From a checkpoint of a small contrastive image-text model: text encoder width 320, 26.0 epochs.
Rows from block 4 of the image encoder of a small contrastive image-text model, named by matrix and row number. Rows with one number belong to one neuron. Each number is 128 + 32 x the weight over its row's rms, rounded and kept within 0 to 255. All counts start at 0. Numbers have three digits each.
After each neuron's rows are labels from the 100 images, of 14848, where the neuron reaches its highest value: "peak at" is the part of the image that holds the peak; "responds to" is what is common among them. Only what is clearly more common there than usual is listed. The data: photos of plants and fungi (iNaturalist).
# fc1: MLP up (encoder.blocks.4.mlp.fc1.weight, 576x192), inputs 64-127
# fc2: MLP down (encoder.blocks.4.mlp.fc2.weight, 192x576, transposed), outputs 64-127

fc1.571:125153129078108092167113186127146139139125167082115195128145108102099081050186109104084133126118164110160002085143137131088116140115098095120220100123126097097089153095140122169105132134159144
fc2.571:117109132151173162112098176132176080123114121158162106089095166082142099145154177133123160132080148145155130203117131128120154117079107135090164116136156073124040157115161171121126157126103095
peak at: top right
responds to: order Caryophyllales

fc1.436:149130079088163182133056137098123136091115120120113123118084119094111139165138098130113087113115111139137086085083141103140181147134124108134103105101127134089203165101129085109144093120040178
fc2.436:146168094139144142096165168125088111096131088148204175095135169134181208110115103096129071111066147129181136133176060164105092126158136111124070091084136128151155118100184110138168082133155096
peak at: bottom centre
responds to: class Liliopsida

fc1.553:141096187113083133103122086162133199182126119091108102160081110143092087150099106115115123126156106120131097145116103102145149141130037146174187112089137135091081121129083100080174130108113178
fc2.553:143166026137123116166149112145155131124118099112105095140153172095090174094118153111149126070120145163122126075153050143096155175163133067141182092131103147160105137109160131108157197115114093
peak at: top left
responds to: family: Asparagaceae; order: Asparagales; family: Cactaceae; text has "yucca"

fc1.174:158116179123071156083115120107113150092077080064110122100089092136088096147166107147104116144172095120134149129149127113142078125107113130120143183115147124098075149104105126124098117116132111
fc2.174:114130108126119113120102077075115111131111171118083156132090105129044089087110146143187156157109171136100122103141152184139108133143076106165108099152129166177118087116169095133079146064144146
peak at: top left
responds to: text has "common"

fc1.528:147068103071137193154096110108154164134139126128127177144154122162128071093110103150131126157102122130082116135154113144166092073107112193181074139171161094139164119151146092107089078191175130
fc2.528:133166142122144117167105123181144097117175220143112117107100101110169154124115108122140118120083159127100169132114124160111137090109160147101131089077080097090152146077142110073100132098125111
peak at: centre
responds to: order Asterales; family: Asteraceae

fc1.365:086127116092115099101153087115120201084093125102114121126084072092123124142083108116042149122182040118118093094071111128139170159132102082111116154137166143055104166092143126164082130109152157
fc2.365:172143165122142117138127180147142124086127160095117111068144144128203127121121151143073138208096124117193150167130135158081151091105182147126124120136081070107082121063115139071118073122172133
peak at: bottom left
responds to: order Asterales; family: Asteraceae

fc1.381:125200149087123128133105120113190172131102124139102134143093096098069160158120112144161091155135111149120097120150107131105096170146106147091134072123139125194088135120169093114115099132159165
fc2.381:164100090207071090076174124085142123120116069145171177166100090069058172141139179167088156106115143095145107068169123099165091155134106090158142149107194144129087111139115089162133142127150081
peak at: bottom centre
responds to: order Caryophyllales

fc1.315:154137152162103123090116097188120173154133075075128124111070097139129138131117136192075091099151130145105132129126121064157111178120146161181135200177141119070054101182132118101138074146153096
fc2.315:110114106129163032093132103116150117120145155134155146066135141122116165115123080136099128135068139119146171145091157200130122178159075121136166163074105158208146137079198105161126127135113109
peak at: top left
responds to: order Asterales; family: Asteraceae

fc1.162:092101119143063093114134158143147140157091118134127106143115069097137136175162125128138138141155139067104108177109150105113096140123083159117065146115163207107119070130129132157112132110127183
fc2.162:118133114137089087170124075152104131184092156132073105126166138113093123114110120168145222163120130102142124135155104160093165145113120154103202165108160113114098083124103148097185185114111115
peak at: bottom left
responds to: order Asterales; family: Asteraceae

fc1.108:094171178056151141162091163118137142125080105160077159153093164139115107133151090188144081150126155152149097142100190118164030147190088169126175087153130121108160106156131131103091131170108117
fc2.108:131101104215101110104141109143113181084118094118160142131111078154128102126034152085185142115140098081098104159138062152128139140099158142182109150180120113086086103168111160142113131175145130
peak at: top centre; centre
responds to: order Asterales; family: Asteraceae

fc1.507:098123120074142160148117151175149158163132070093134149166080087167129104067147149058175103125112139164153090101165133140098124107139124114159095157167169091164168135139124063072125078158135147
fc2.507:157070162146118140122125149152103082170170172190182138120121131125151189175084122139186119077105131137141158144107118179095156077116098171085073120130121113133108115122152113162099149121100131
peak at: bottom right; bottom centre
responds to: order Caryophyllales; family: Cactaceae

fc1.530:119087067134113147131083173087181142122140073147128104149138100117103065091154176091175144099126104133144083082115168157111083124077099098144155142164217131110120129163112089099136072138106147
fc2.530:192131118145185093110102188141124099111115170101186157175155117111141156158089119084148155165094103169053129140074156125142072127137080129061144129125119138181100080145158101181124138177174136
peak at: bottom right
responds to: order Caryophyllales

fc1.540:091082079076165165133109088149149144106142135060109144139151081113172065123103159152108121169107082118139150162125101095126136117098167172115190183151097108099112122160117114097098114057130195
fc2.540:198119151139135150142096142095135102124123156137181098073176114165145119161104163094126075171104086108139122148121082105105178107074094154109138164143152122120124133167120088146155067053130140
peak at: top left
responds to: order Caryophyllales; family: Cactaceae; text has "cactus"

fc1.109:149145187125150133065110100138142121117133123074114200125113101132165076120110096099164116147149150119133092151160105118133116121171130120174153115118126091170096102172170121135121103155113130
fc2.109:078090126101148106102156146075139138122108102203137107155137172150129150168101167122129156082118151091158134077130184155131103184165128138106141117083120181166091105157151106157178097111081126
peak at: centre
responds to: order Asterales; family: Asteraceae

fc1.182:128172124095130169115115120106108154102087037090182155135156096166082102092140116167119148179151124172128097100093130126137093158172078133109184176113133129118135077121128078145085139119136209
fc2.182:128135143200140118109120173144203081137161139106162109141126100106079184104139155088159130076148103156099093065093165159147121144112100143156114148163084155087149146169093132134092160131125166
peak at: top left
responds to: class Liliopsida

fc1.256:126101100116108118132043166059177214124147149100149183129063075078155110141116165136127104127162133112114116157092159116139148120077130125133114140189128133110105117175117176136121119109138135
fc2.256:152101100062109127140178100122036158179159107167101157135162168167092139116133054152130125124127184092139136123110090129143137107190125161136144128129075108103123099116130075147127130104155098
peak at: bottom left
responds to: order Asterales; family: Asteraceae

fc1.102:115132152160097136062165087119140148141129109112159162115115083118044139109109137176198093091162120144090114156103183076167114162126091102145094159116134144081163074130119070127160130156178206
fc2.102:164156167099087100149133154086158122128124120167156151183139137138113148194191086117052086156146155118158145161123146149155121135152127207119113165103116121198099106137095167159135115141085133
peak at: bottom centre
responds to: order Asterales; family: Asteraceae