Rows from block 4 of the image encoder of a small contrastive image-text model, named by matrix and row number. Rows with one number belong to one neuron. Each number is 200 + 40 x the weight over its row's rms, rounded and kept within 0 to 999. All counts start at 0.
After each neuron's rows are labels from the 100 images, of 14848, where the neuron reaches its highest value: "colour at peak" is the nearest of a few named colours to the mean colour under the peak. Only what is clearly more common there than usual is listed. The data: photos of plants and fungi (iNaturalist). In brackets: how many of the 100.
# fc1: MLP up (encoder.blocks.4.mlp.fc1.weight, 576x192), inputs 0-63
# fc2: MLP down (encoder.blocks.4.mlp.fc2.weight, 192x576, transposed), outputs 0-63

fc1.522,209,210,154,147,242,229,230,202,193,142,276,209,219,234,161,302,155,181,253,166,266,259,187,149,252,168,166,211,185,150,280,145,198,256,188,140,211,210,245,264,159,204,220,222,211,201,183,246,163,172,183,155,184,204,240,150,189,180,183,203,179,184,240,138
fc2.522,217,164,225,202,285,275,182,167,162,199,293,257,182,174,170,198,184,239,230,178,216,207,150,194,235,170,157,192,269,211,300,173,221,228,235,137,240,144,292,254,138,126,119,244,173,212,173,173,181,158,193,157,190,180,230,161,187,143,176,217,175,216,233,194
colour at peak: orange (41); yellow (25)

fc1.454,236,215,153,145,255,177,272,171,148,181,224,164,219,212,224,182,208,162,185,143,158,201,174,188,153,164,250,108,219,260,148,198,158,169,191,141,187,171,200,165,242,125,209,210,274,252,173,195,224,223,281,194,225,222,225,245,147,217,239,241,203,190,189,230
fc2.454,233,211,184,190,151,225,198,151,231,192,222,164,251,161,140,153,192,204,232,316,191,184,126,168,132,271,181,263,228,217,183,232,246,235,212,183,223,148,170,213,250,270,180,210,172,283,186,222,155,185,124,217,160,242,197,166,167,175,160,188,195,151,195,142
colour at peak: grey (83)

fc1.415,270,234,173,193,226,179,230,193,218,162,225,164,184,225,251,257,206,121,209,233,249,235,168,197,211,242,189,246,188,138,242,124,234,156,244,137,288,139,165,175,200,181,237,242,243,219,173,235,185,216,226,139,172,227,169,205,209,143,102,215,148,210,204,197
fc2.415,216,178,189,163,211,237,150,236,203,239,280,213,259,214,242,212,244,283,196,132,245,213,196,197,186,199,251,180,213,175,186,271,147,140,207,181,225,205,218,204,216,177,227,183,188,208,220,119,214,167,246,219,191,171,189,284,186,165,155,217,195,159,172,236
colour at peak: pink (34)

fc1.428,163,240,206,140,261,199,257,244,203,219,238,204,220,200,209,190,186,170,231,184,226,231,144,219,291,208,165,218,232,232,271,250,262,271,218,156,173,204,178,168,153,223,167,183,210,177,160,163,253,134,209,173,192,230,184,181,288,187,193,227,203,160,171,181
fc2.428,196,157,226,206,209,193,197,212,210,227,199,175,227,150,212,226,254,211,238,181,168,157,238,200,164,192,187,209,259,182,145,255,238,138,170,171,169,233,184,146,264,166,242,229,212,179,180,137,145,134,201,244,151,176,172,198,209,124,200,200,235,205,139,227
colour at peak: brown (62)

fc1.341,185,178,158,241,254,209,219,150,186,217,202,178,244,171,165,230,227,244,230,191,204,175,204,163,239,206,80,206,165,124,229,254,211,168,274,232,237,196,198,273,171,117,251,205,228,212,176,227,268,134,232,228,232,163,233,175,213,216,109,161,294,183,271,102
fc2.341,238,258,184,149,175,180,182,237,262,188,244,221,219,184,212,168,169,180,121,175,188,199,198,194,202,194,233,157,215,271,148,143,156,198,156,218,179,189,162,220,271,238,151,204,204,229,159,266,194,308,132,186,205,201,219,234,208,247,175,170,216,229,248,197
colour at peak: yellow (26)

fc1.448,204,212,216,213,216,176,212,168,237,247,183,233,235,226,238,230,173,250,177,222,185,186,244,98,348,203,178,196,172,158,199,209,184,135,124,229,212,200,184,226,149,229,203,213,177,143,159,182,204,207,173,255,196,280,146,267,143,174,197,176,240,139,186,186
fc2.448,237,169,181,196,137,239,198,173,176,195,254,229,209,236,190,208,243,186,221,203,216,195,192,140,193,230,201,270,222,148,214,265,243,246,252,201,238,150,209,234,127,258,217,244,229,227,193,182,218,210,155,226,150,175,246,166,272,207,278,204,212,236,132,238
colour at peak: yellow (44)

fc1.417,209,193,243,231,273,193,258,274,144,162,188,164,213,243,223,209,196,261,249,177,260,183,247,163,183,206,130,219,212,209,193,155,171,192,210,181,134,133,208,199,241,176,318,219,238,166,137,181,162,141,211,165,178,198,243,213,191,112,153,195,185,182,220,157
fc2.417,252,120,190,120,193,284,194,182,173,248,214,201,233,216,199,200,191,197,132,215,233,160,240,237,215,186,189,97,137,208,190,187,177,159,159,192,207,175,180,255,190,147,223,257,228,210,114,221,243,280,136,179,256,210,222,262,126,153,122,219,201,201,228,136
colour at peak: pink (28)

fc1.332,290,208,186,202,169,220,274,202,213,257,241,207,150,179,206,219,209,200,235,108,228,241,134,271,179,185,192,202,216,219,243,143,227,170,182,213,156,136,224,205,265,217,143,197,207,126,169,123,243,229,223,199,254,195,192,230,183,165,223,292,165,223,204,224
fc2.332,243,187,231,205,235,225,224,129,184,235,241,121,183,196,193,251,232,188,194,134,209,243,197,162,255,203,147,215,221,205,269,248,205,206,135,180,222,196,195,163,131,237,199,209,196,181,249,133,192,126,196,212,139,213,125,169,191,177,199,216,226,265,188,209
colour at peak: black (68)

fc1.551,266,164,263,173,212,219,237,204,133,267,160,232,195,198,236,250,201,211,217,198,202,188,180,206,303,237,173,188,176,137,168,217,222,201,91,177,184,165,217,219,179,175,175,285,204,266,217,220,200,221,183,219,283,216,172,216,154,236,193,128,197,215,203,187
fc2.551,175,241,211,218,281,238,185,207,214,119,246,299,212,232,191,214,186,201,223,165,209,176,128,193,235,207,206,258,194,205,165,197,142,230,203,132,167,162,130,206,186,191,165,219,172,275,153,187,165,260,260,170,191,276,205,214,205,206,210,171,182,240,210,124
colour at peak: pink (25)

fc1.505,193,246,204,129,211,242,257,201,211,180,136,188,261,220,184,185,207,190,101,161,172,227,136,182,191,91,173,180,180,215,220,171,176,165,140,235,176,211,209,158,159,214,231,194,212,191,239,214,193,163,241,269,212,241,224,190,125,179,157,232,230,212,286,123
fc2.505,193,149,201,215,188,233,245,202,280,232,124,168,205,142,137,261,248,191,230,192,186,247,229,219,163,198,196,215,216,210,151,309,237,170,202,230,159,214,168,268,193,206,216,99,244,117,156,226,143,188,182,244,214,190,212,192,177,143,236,168,250,199,174,212
colour at peak: grey (81)

fc1.58,255,158,168,225,266,165,208,178,154,180,210,182,175,216,236,187,157,174,212,215,282,231,180,224,205,246,179,184,127,161,199,126,183,193,195,175,279,126,187,150,271,179,190,180,228,229,196,144,138,238,177,181,298,231,194,169,163,160,221,105,226,187,221,173
fc2.58,164,224,228,224,207,186,200,241,211,188,197,227,278,177,205,238,156,199,234,160,256,247,141,197,258,194,166,241,148,160,261,216,268,179,186,213,214,223,259,234,205,258,133,186,138,258,238,193,203,182,201,146,151,235,215,218,262,158,206,227,170,188,184,234
colour at peak: yellow (25)

fc1.445,186,230,206,109,132,226,184,108,196,256,249,156,186,178,248,181,239,222,168,176,196,225,181,176,189,149,227,143,196,176,195,188,222,171,226,123,240,152,192,209,229,236,241,262,119,131,164,146,195,203,239,155,245,223,205,183,214,162,224,267,172,222,173,214
fc2.445,195,216,176,190,141,246,192,153,191,213,198,134,264,142,144,179,195,171,208,277,169,189,179,208,223,189,212,128,170,283,275,172,191,280,183,216,190,215,230,187,162,189,136,185,199,221,211,291,212,185,147,236,257,261,224,202,129,200,227,167,105,167,239,162
colour at peak: green (30)

fc1.477,266,150,135,178,267,272,256,166,195,250,208,213,146,231,234,162,172,145,177,272,248,238,222,185,192,221,164,150,192,231,192,256,230,194,161,204,248,198,256,223,180,211,118,220,165,157,149,166,231,216,138,196,209,232,286,235,177,195,179,175,175,190,186,251
fc2.477,204,279,91,219,184,123,164,208,262,190,179,243,176,190,211,265,311,202,225,244,168,255,131,204,216,241,235,268,246,205,126,187,215,166,172,199,206,143,239,234,182,204,165,128,253,202,191,236,163,231,290,211,207,237,180,233,219,174,237,177,217,209,187,166
colour at peak: cyan (27)

fc1.77,176,162,233,248,275,227,242,208,165,229,207,265,271,241,203,222,190,208,139,192,147,155,152,250,257,220,244,189,155,212,138,242,147,204,193,129,188,208,172,243,221,218,245,212,164,233,175,182,254,193,173,194,275,204,211,253,159,140,144,167,179,262,215,246
fc2.77,233,169,219,283,300,217,227,228,202,317,126,226,237,127,220,188,129,176,205,270,185,234,192,185,228,190,176,161,230,136,126,138,185,203,150,176,229,194,224,218,146,182,175,229,163,219,128,227,184,185,123,122,233,237,179,265,116,100,155,192,262,201,209,214
colour at peak: brown (65)

fc1.31,191,256,149,201,257,205,216,156,289,269,333,239,191,116,222,205,183,227,173,197,227,186,124,170,222,186,148,183,249,198,214,199,189,242,137,157,212,109,199,212,188,185,199,196,117,194,208,185,179,289,238,179,186,199,227,232,174,165,183,199,149,238,224,255
fc2.31,233,193,161,230,256,185,167,157,200,246,131,157,191,245,199,134,176,230,128,145,211,201,222,234,234,192,265,112,227,277,125,224,178,177,195,193,184,250,202,166,203,177,139,187,222,224,138,212,178,182,201,148,301,267,149,243,199,172,185,225,239,240,262,201
colour at peak: red (27)

fc1.49,169,226,147,135,222,153,212,209,187,157,207,225,297,206,227,248,302,259,163,180,304,135,235,184,246,169,197,153,227,246,305,190,242,230,189,164,224,171,264,224,212,196,159,175,185,159,173,191,168,175,205,171,222,208,167,283,234,169,211,249,159,134,176,197
fc2.49,243,145,176,152,236,253,192,126,312,213,220,174,220,150,191,227,234,179,137,145,226,167,169,229,226,135,164,194,270,200,233,216,167,190,213,161,191,195,205,214,200,158,211,254,182,196,182,259,204,228,248,165,203,185,165,275,190,192,203,184,268,145,269,149
colour at peak: brown (63)

fc1.382,229,162,325,142,163,223,227,240,186,213,210,198,159,205,201,180,149,275,186,126,237,203,170,196,232,161,172,217,209,253,228,149,175,174,139,197,234,181,162,294,256,166,216,218,187,191,188,206,217,219,289,208,102,218,258,343,134,176,154,169,202,195,169,179
fc2.382,145,196,238,199,148,199,192,153,295,146,108,178,245,172,154,149,115,167,218,271,162,210,192,209,185,236,213,184,111,186,214,269,179,203,273,238,147,231,197,243,224,239,223,192,173,208,194,229,127,262,209,193,183,223,200,202,224,141,197,158,172,150,217,122
colour at peak: green (28)

fc1.97,203,193,235,212,210,197,213,206,213,217,211,226,227,288,314,180,246,181,199,213,204,226,162,223,286,243,219,138,176,150,214,172,219,289,174,130,170,157,167,218,167,191,243,214,193,150,181,186,195,196,239,154,243,217,162,195,249,199,161,266,115,196,236,182
fc2.97,186,227,160,177,203,192,206,192,203,165,239,230,277,208,235,212,196,153,231,213,196,145,148,171,203,225,96,228,231,177,219,207,211,184,264,219,168,143,213,215,168,217,251,219,202,216,144,249,162,223,247,145,216,228,175,202,210,204,218,123,206,167,274,167
colour at peak: black (26)

fc1.90,274,181,79,177,233,217,265,154,238,214,242,196,194,202,191,158,179,210,151,206,238,263,122,257,276,270,183,223,208,212,196,162,222,253,192,232,212,171,137,281,181,173,212,204,134,225,157,178,213,218,240,171,201,185,245,172,167,251,171,206,187,244,203,163
fc2.90,173,208,183,127,166,181,190,250,175,242,178,268,172,267,238,207,248,229,226,215,195,255,201,215,178,201,263,191,189,209,90,262,213,184,182,225,223,269,186,188,189,255,266,203,194,110,204,151,190,206,236,259,267,167,258,255,236,232,240,246,242,168,193,243
colour at peak: white (37)

fc1.68,192,214,120,186,148,230,253,192,178,233,227,250,188,258,219,201,139,115,203,196,187,260,198,124,264,201,246,140,153,146,165,257,245,219,212,134,175,152,185,182,152,180,243,277,200,208,136,216,245,163,239,214,236,202,236,224,199,286,195,207,256,238,227,242
fc2.68,220,281,155,191,175,189,240,109,195,180,158,153,183,149,118,167,205,145,197,223,248,189,206,232,187,189,221,222,193,235,241,190,201,218,208,238,220,179,184,186,153,229,217,140,249,232,262,250,256,223,260,190,229,211,211,132,247,168,186,221,189,208,215,163
colour at peak: pink (33)

fc1.547,184,278,147,160,236,192,198,214,186,183,148,281,159,247,268,184,233,197,197,215,213,205,209,170,239,146,263,146,249,176,179,160,166,128,257,195,184,67,164,239,112,228,242,214,187,250,197,157,254,208,177,170,189,211,200,210,252,207,243,215,302,186,246,237
fc2.547,226,169,201,269,158,217,215,190,154,214,152,198,168,247,222,169,174,188,226,171,176,247,263,250,208,290,192,197,85,225,172,182,214,251,216,163,191,255,235,213,288,238,208,210,204,177,155,228,136,137,218,240,283,191,250,183,131,243,196,214,204,210,166,174
colour at peak: pink (25)

fc1.2,181,143,212,204,247,248,294,227,204,230,283,235,180,241,191,222,211,219,277,179,200,179,169,213,176,256,89,227,208,222,207,288,229,288,192,233,206,135,206,166,151,146,230,239,236,147,192,201,224,122,157,143,233,198,204,166,218,221,223,213,197,191,191,230
fc2.2,214,130,202,130,202,186,162,228,246,185,251,154,253,202,265,204,214,136,250,116,237,224,170,193,97,194,261,227,204,246,141,256,189,198,150,185,200,219,150,121,237,191,155,211,170,115,235,200,219,176,203,177,197,138,135,256,217,96,236,268,171,245,210,221
colour at peak: black (52)

fc1.369,148,197,164,148,211,226,184,179,174,294,243,194,228,196,266,181,229,187,278,150,240,203,191,140,226,152,176,205,203,217,166,199,215,184,130,131,182,209,145,205,207,246,252,221,204,200,79,173,166,209,197,211,250,294,228,194,125,165,166,158,224,144,226,145
fc2.369,273,214,181,283,200,159,252,152,233,216,143,160,221,130,170,189,184,184,198,227,230,210,125,169,233,224,178,210,282,170,166,207,182,188,245,200,154,157,217,280,177,222,172,265,211,170,151,204,125,159,143,179,114,295,221,183,214,240,149,180,145,200,151,219
colour at peak: pink (25)

fc1.381,225,201,229,173,210,274,192,268,118,214,222,218,214,141,228,220,201,211,242,234,151,181,196,206,191,266,223,192,178,225,191,130,230,252,84,160,145,135,188,242,179,182,190,179,250,176,293,196,173,214,192,264,218,149,280,128,188,241,216,216,234,92,251,275
fc2.381,175,155,177,261,197,195,236,180,227,227,210,232,273,228,234,210,220,237,204,226,174,165,180,196,220,228,139,233,224,158,220,201,219,198,172,203,227,162,215,118,160,109,293,279,245,264,189,173,159,168,184,167,172,275,190,250,184,222,137,174,203,258,161,208
colour at peak: grey (79)

fc1.103,199,227,147,214,165,276,187,220,146,169,264,225,247,183,248,174,159,165,222,163,219,188,180,189,232,200,125,208,151,190,169,162,216,163,158,204,135,138,267,203,236,138,173,171,204,185,252,227,213,186,227,228,205,165,178,240,290,162,257,251,183,229,225,248
fc2.103,169,275,176,131,186,217,195,177,200,192,209,245,275,215,157,172,232,135,161,214,212,207,167,176,222,177,111,195,218,169,281,170,176,199,188,207,222,223,249,165,173,145,225,157,137,245,266,212,201,166,215,181,229,215,206,223,283,192,242,206,204,246,210,189
colour at peak: cyan (28)

fc1.529,147,147,177,203,208,250,219,189,178,196,200,248,213,219,280,209,138,199,287,120,243,213,226,201,169,171,164,173,214,228,138,178,204,172,174,225,194,228,174,133,211,136,215,246,183,136,220,234,149,199,270,219,233,178,190,226,196,225,209,260,199,225,179,291
fc2.529,206,109,225,197,199,223,189,211,184,198,195,168,254,211,165,244,183,204,213,200,161,168,144,168,223,173,164,269,243,149,188,214,223,125,245,306,207,218,297,218,121,199,231,195,167,240,190,205,196,117,234,224,150,256,192,211,106,256,224,149,152,158,204,142
colour at peak: grey (88)

fc1.84,218,199,215,200,205,198,185,145,174,169,211,207,234,241,189,177,278,245,257,163,215,187,232,99,230,203,225,239,216,264,155,235,244,146,205,208,197,183,189,201,224,251,167,271,202,212,145,175,257,175,211,152,188,202,174,192,272,218,181,144,172,179,177,172
fc2.84,169,261,231,167,186,215,199,201,217,190,188,200,244,173,200,225,244,220,222,155,161,188,171,184,184,194,158,205,170,249,249,224,254,197,163,164,148,217,179,250,290,121,174,225,185,206,146,171,158,190,202,162,98,178,158,166,231,149,264,227,153,205,209,178
colour at peak: grey (76)

fc1.350,192,135,234,172,148,235,199,193,184,224,179,180,244,195,242,169,197,255,245,163,283,137,213,195,200,136,153,196,198,170,236,185,189,204,247,231,220,134,249,221,197,221,237,200,260,203,185,152,252,224,152,177,130,162,238,197,155,173,173,197,228,261,201,166
fc2.350,163,185,174,194,179,217,269,186,209,231,216,133,168,274,217,211,127,224,148,234,151,262,243,225,186,243,279,209,185,231,177,164,165,261,250,203,195,251,134,188,257,256,146,165,164,212,180,244,206,222,219,246,272,183,154,205,107,168,219,214,192,269,185,149
colour at peak: pink (36)

fc1.348,149,242,201,184,179,185,242,241,213,245,97,252,233,240,251,263,128,211,154,204,233,184,181,209,242,175,203,113,96,188,212,175,208,255,183,250,217,195,194,224,211,244,148,211,176,158,157,199,203,152,156,180,303,185,181,254,217,190,166,219,186,186,245,216
fc2.348,239,279,173,181,217,187,174,151,220,157,242,148,101,170,174,238,258,170,218,215,170,207,165,231,191,129,199,208,228,234,218,207,217,273,197,159,155,122,205,224,178,197,107,162,187,231,276,300,236,233,238,207,154,208,254,61,269,184,257,174,174,238,214,172
colour at peak: green (25)

fc1.268,245,195,193,143,246,266,246,196,245,148,184,175,187,276,181,214,196,190,148,174,203,164,181,246,304,226,206,184,175,213,165,177,177,187,215,200,245,214,263,187,134,172,205,207,234,200,199,196,182,214,220,205,228,236,278,193,212,234,210,168,243,164,207,221
fc2.268,183,165,246,143,167,233,211,165,274,195,124,177,220,189,139,214,214,211,213,174,162,220,218,213,216,209,248,141,188,245,170,216,219,210,156,301,199,214,220,212,204,188,263,177,178,185,193,206,152,159,180,268,231,206,246,232,166,181,218,175,237,210,175,231
colour at peak: grey (75)

fc1.45,265,174,246,158,218,197,203,132,253,240,246,233,189,183,181,197,277,190,150,218,189,198,275,253,181,147,96,103,161,254,207,220,176,144,218,196,198,134,194,225,217,120,257,229,194,199,193,170,147,159,200,210,177,170,242,207,238,176,237,212,173,267,143,177
fc2.45,131,156,191,163,240,294,249,185,248,162,203,232,185,160,151,208,137,130,231,278,148,219,167,217,170,140,206,158,246,201,263,205,263,227,311,169,188,179,226,173,190,210,191,144,182,208,222,182,199,222,91,196,168,236,174,163,195,223,149,172,169,119,232,245
colour at peak: grey (82)

fc1.321,238,242,166,215,330,235,199,180,175,215,237,207,206,262,235,293,192,169,213,214,237,153,194,69,256,222,233,162,201,250,206,108,205,197,185,130,204,112,212,198,151,179,176,236,208,173,194,200,259,238,221,157,199,181,259,172,148,187,176,247,164,243,260,175
fc2.321,223,285,198,151,217,243,184,217,154,199,278,241,159,146,246,207,170,141,280,226,216,218,126,166,169,156,218,246,223,225,296,222,212,218,280,130,275,124,161,217,160,188,262,225,115,164,208,168,249,227,178,143,178,193,242,157,259,160,195,187,140,162,198,256
colour at peak: red (30); orange (29)

fc1.536,275,202,161,263,228,185,302,211,117,189,213,255,236,210,235,175,217,217,226,219,238,156,198,204,198,254,179,156,114,197,207,203,174,220,129,148,253,138,200,173,218,179,255,201,104,163,204,191,272,181,178,149,198,195,190,193,195,267,253,277,111,215,244,205
fc2.536,256,179,232,221,173,255,291,261,140,145,247,212,220,252,192,259,234,183,191,180,161,184,168,209,210,220,212,264,168,246,249,155,147,251,263,169,147,166,206,311,234,209,184,210,211,241,166,239,230,177,183,134,175,247,258,164,168,258,192,203,202,255,192,170
colour at peak: brown (68)

fc1.427,276,124,180,124,146,226,223,231,180,191,249,221,197,292,232,204,224,228,225,232,223,207,168,201,197,207,148,211,187,119,221,217,241,196,208,193,187,185,260,220,138,154,241,226,167,218,213,181,251,239,182,205,256,226,170,211,273,189,170,171,204,239,246,263
fc2.427,211,207,147,208,174,182,227,231,86,286,169,185,137,261,222,223,237,259,142,243,177,225,246,187,203,232,241,218,161,144,98,157,272,192,178,197,249,253,193,200,200,234,201,180,206,141,184,203,195,186,143,267,276,147,214,200,115,210,214,260,215,193,161,156
colour at peak: pink (39)

fc1.480,160,264,183,163,189,161,223,208,132,117,161,227,156,147,182,239,215,211,125,202,233,167,209,173,280,210,89,225,167,213,235,155,147,155,186,161,219,166,200,239,237,228,162,236,141,229,208,177,149,122,264,248,264,234,219,249,151,173,223,264,285,209,166,139
fc2.480,155,196,205,260,246,150,126,208,277,215,176,294,190,194,176,163,225,262,232,180,174,203,242,220,179,201,221,156,230,199,164,234,166,145,220,138,140,200,149,202,235,121,193,243,260,133,143,155,106,234,241,252,187,193,218,264,161,211,156,201,252,236,204,227
colour at peak: grey (77)

fc1.221,154,216,219,234,182,183,231,171,252,228,225,230,207,216,209,192,182,240,155,174,248,239,169,171,278,214,193,178,115,213,219,215,232,206,96,194,210,221,214,174,211,212,227,236,194,220,186,102,167,206,158,228,191,267,207,207,186,229,203,147,186,162,238,163
fc2.221,202,82,193,187,160,214,190,222,234,180,167,223,232,254,202,189,279,185,254,173,172,239,277,131,150,145,225,213,211,204,134,238,230,136,145,257,213,182,208,175,135,187,247,203,292,191,186,183,174,222,161,196,186,83,224,215,249,199,220,283,267,199,143,200
colour at peak: orange (27)

fc1.468,220,181,222,141,191,177,187,167,160,186,233,164,256,242,222,219,186,353,195,168,172,200,163,195,196,268,118,139,151,164,171,269,249,245,203,179,223,220,290,219,96,178,177,213,265,256,185,201,280,210,209,188,178,208,232,154,214,198,205,185,256,170,181,195
fc2.468,185,250,262,158,221,196,111,208,224,194,197,208,200,164,159,285,267,209,163,187,276,132,146,195,172,210,227,197,174,147,203,213,221,172,159,176,269,174,176,262,186,189,175,148,212,240,243,228,184,230,169,220,179,208,196,250,205,243,249,171,246,182,202,107
colour at peak: brown (62)

fc1.64,250,242,254,178,217,131,254,206,244,150,262,246,201,176,230,212,212,240,144,178,218,266,196,229,163,185,235,161,196,186,175,140,153,151,234,209,241,147,158,236,185,228,264,217,179,187,217,233,240,235,242,224,264,231,179,196,217,140,157,266,173,218,244,187
fc2.64,188,167,146,258,240,234,153,176,255,156,206,239,226,150,185,189,135,174,229,169,216,192,133,173,261,227,174,167,180,186,182,195,127,233,160,182,180,166,281,213,144,205,189,175,189,263,226,239,160,211,241,124,241,230,239,110,204,243,207,152,198,207,205,160
colour at peak: black (25)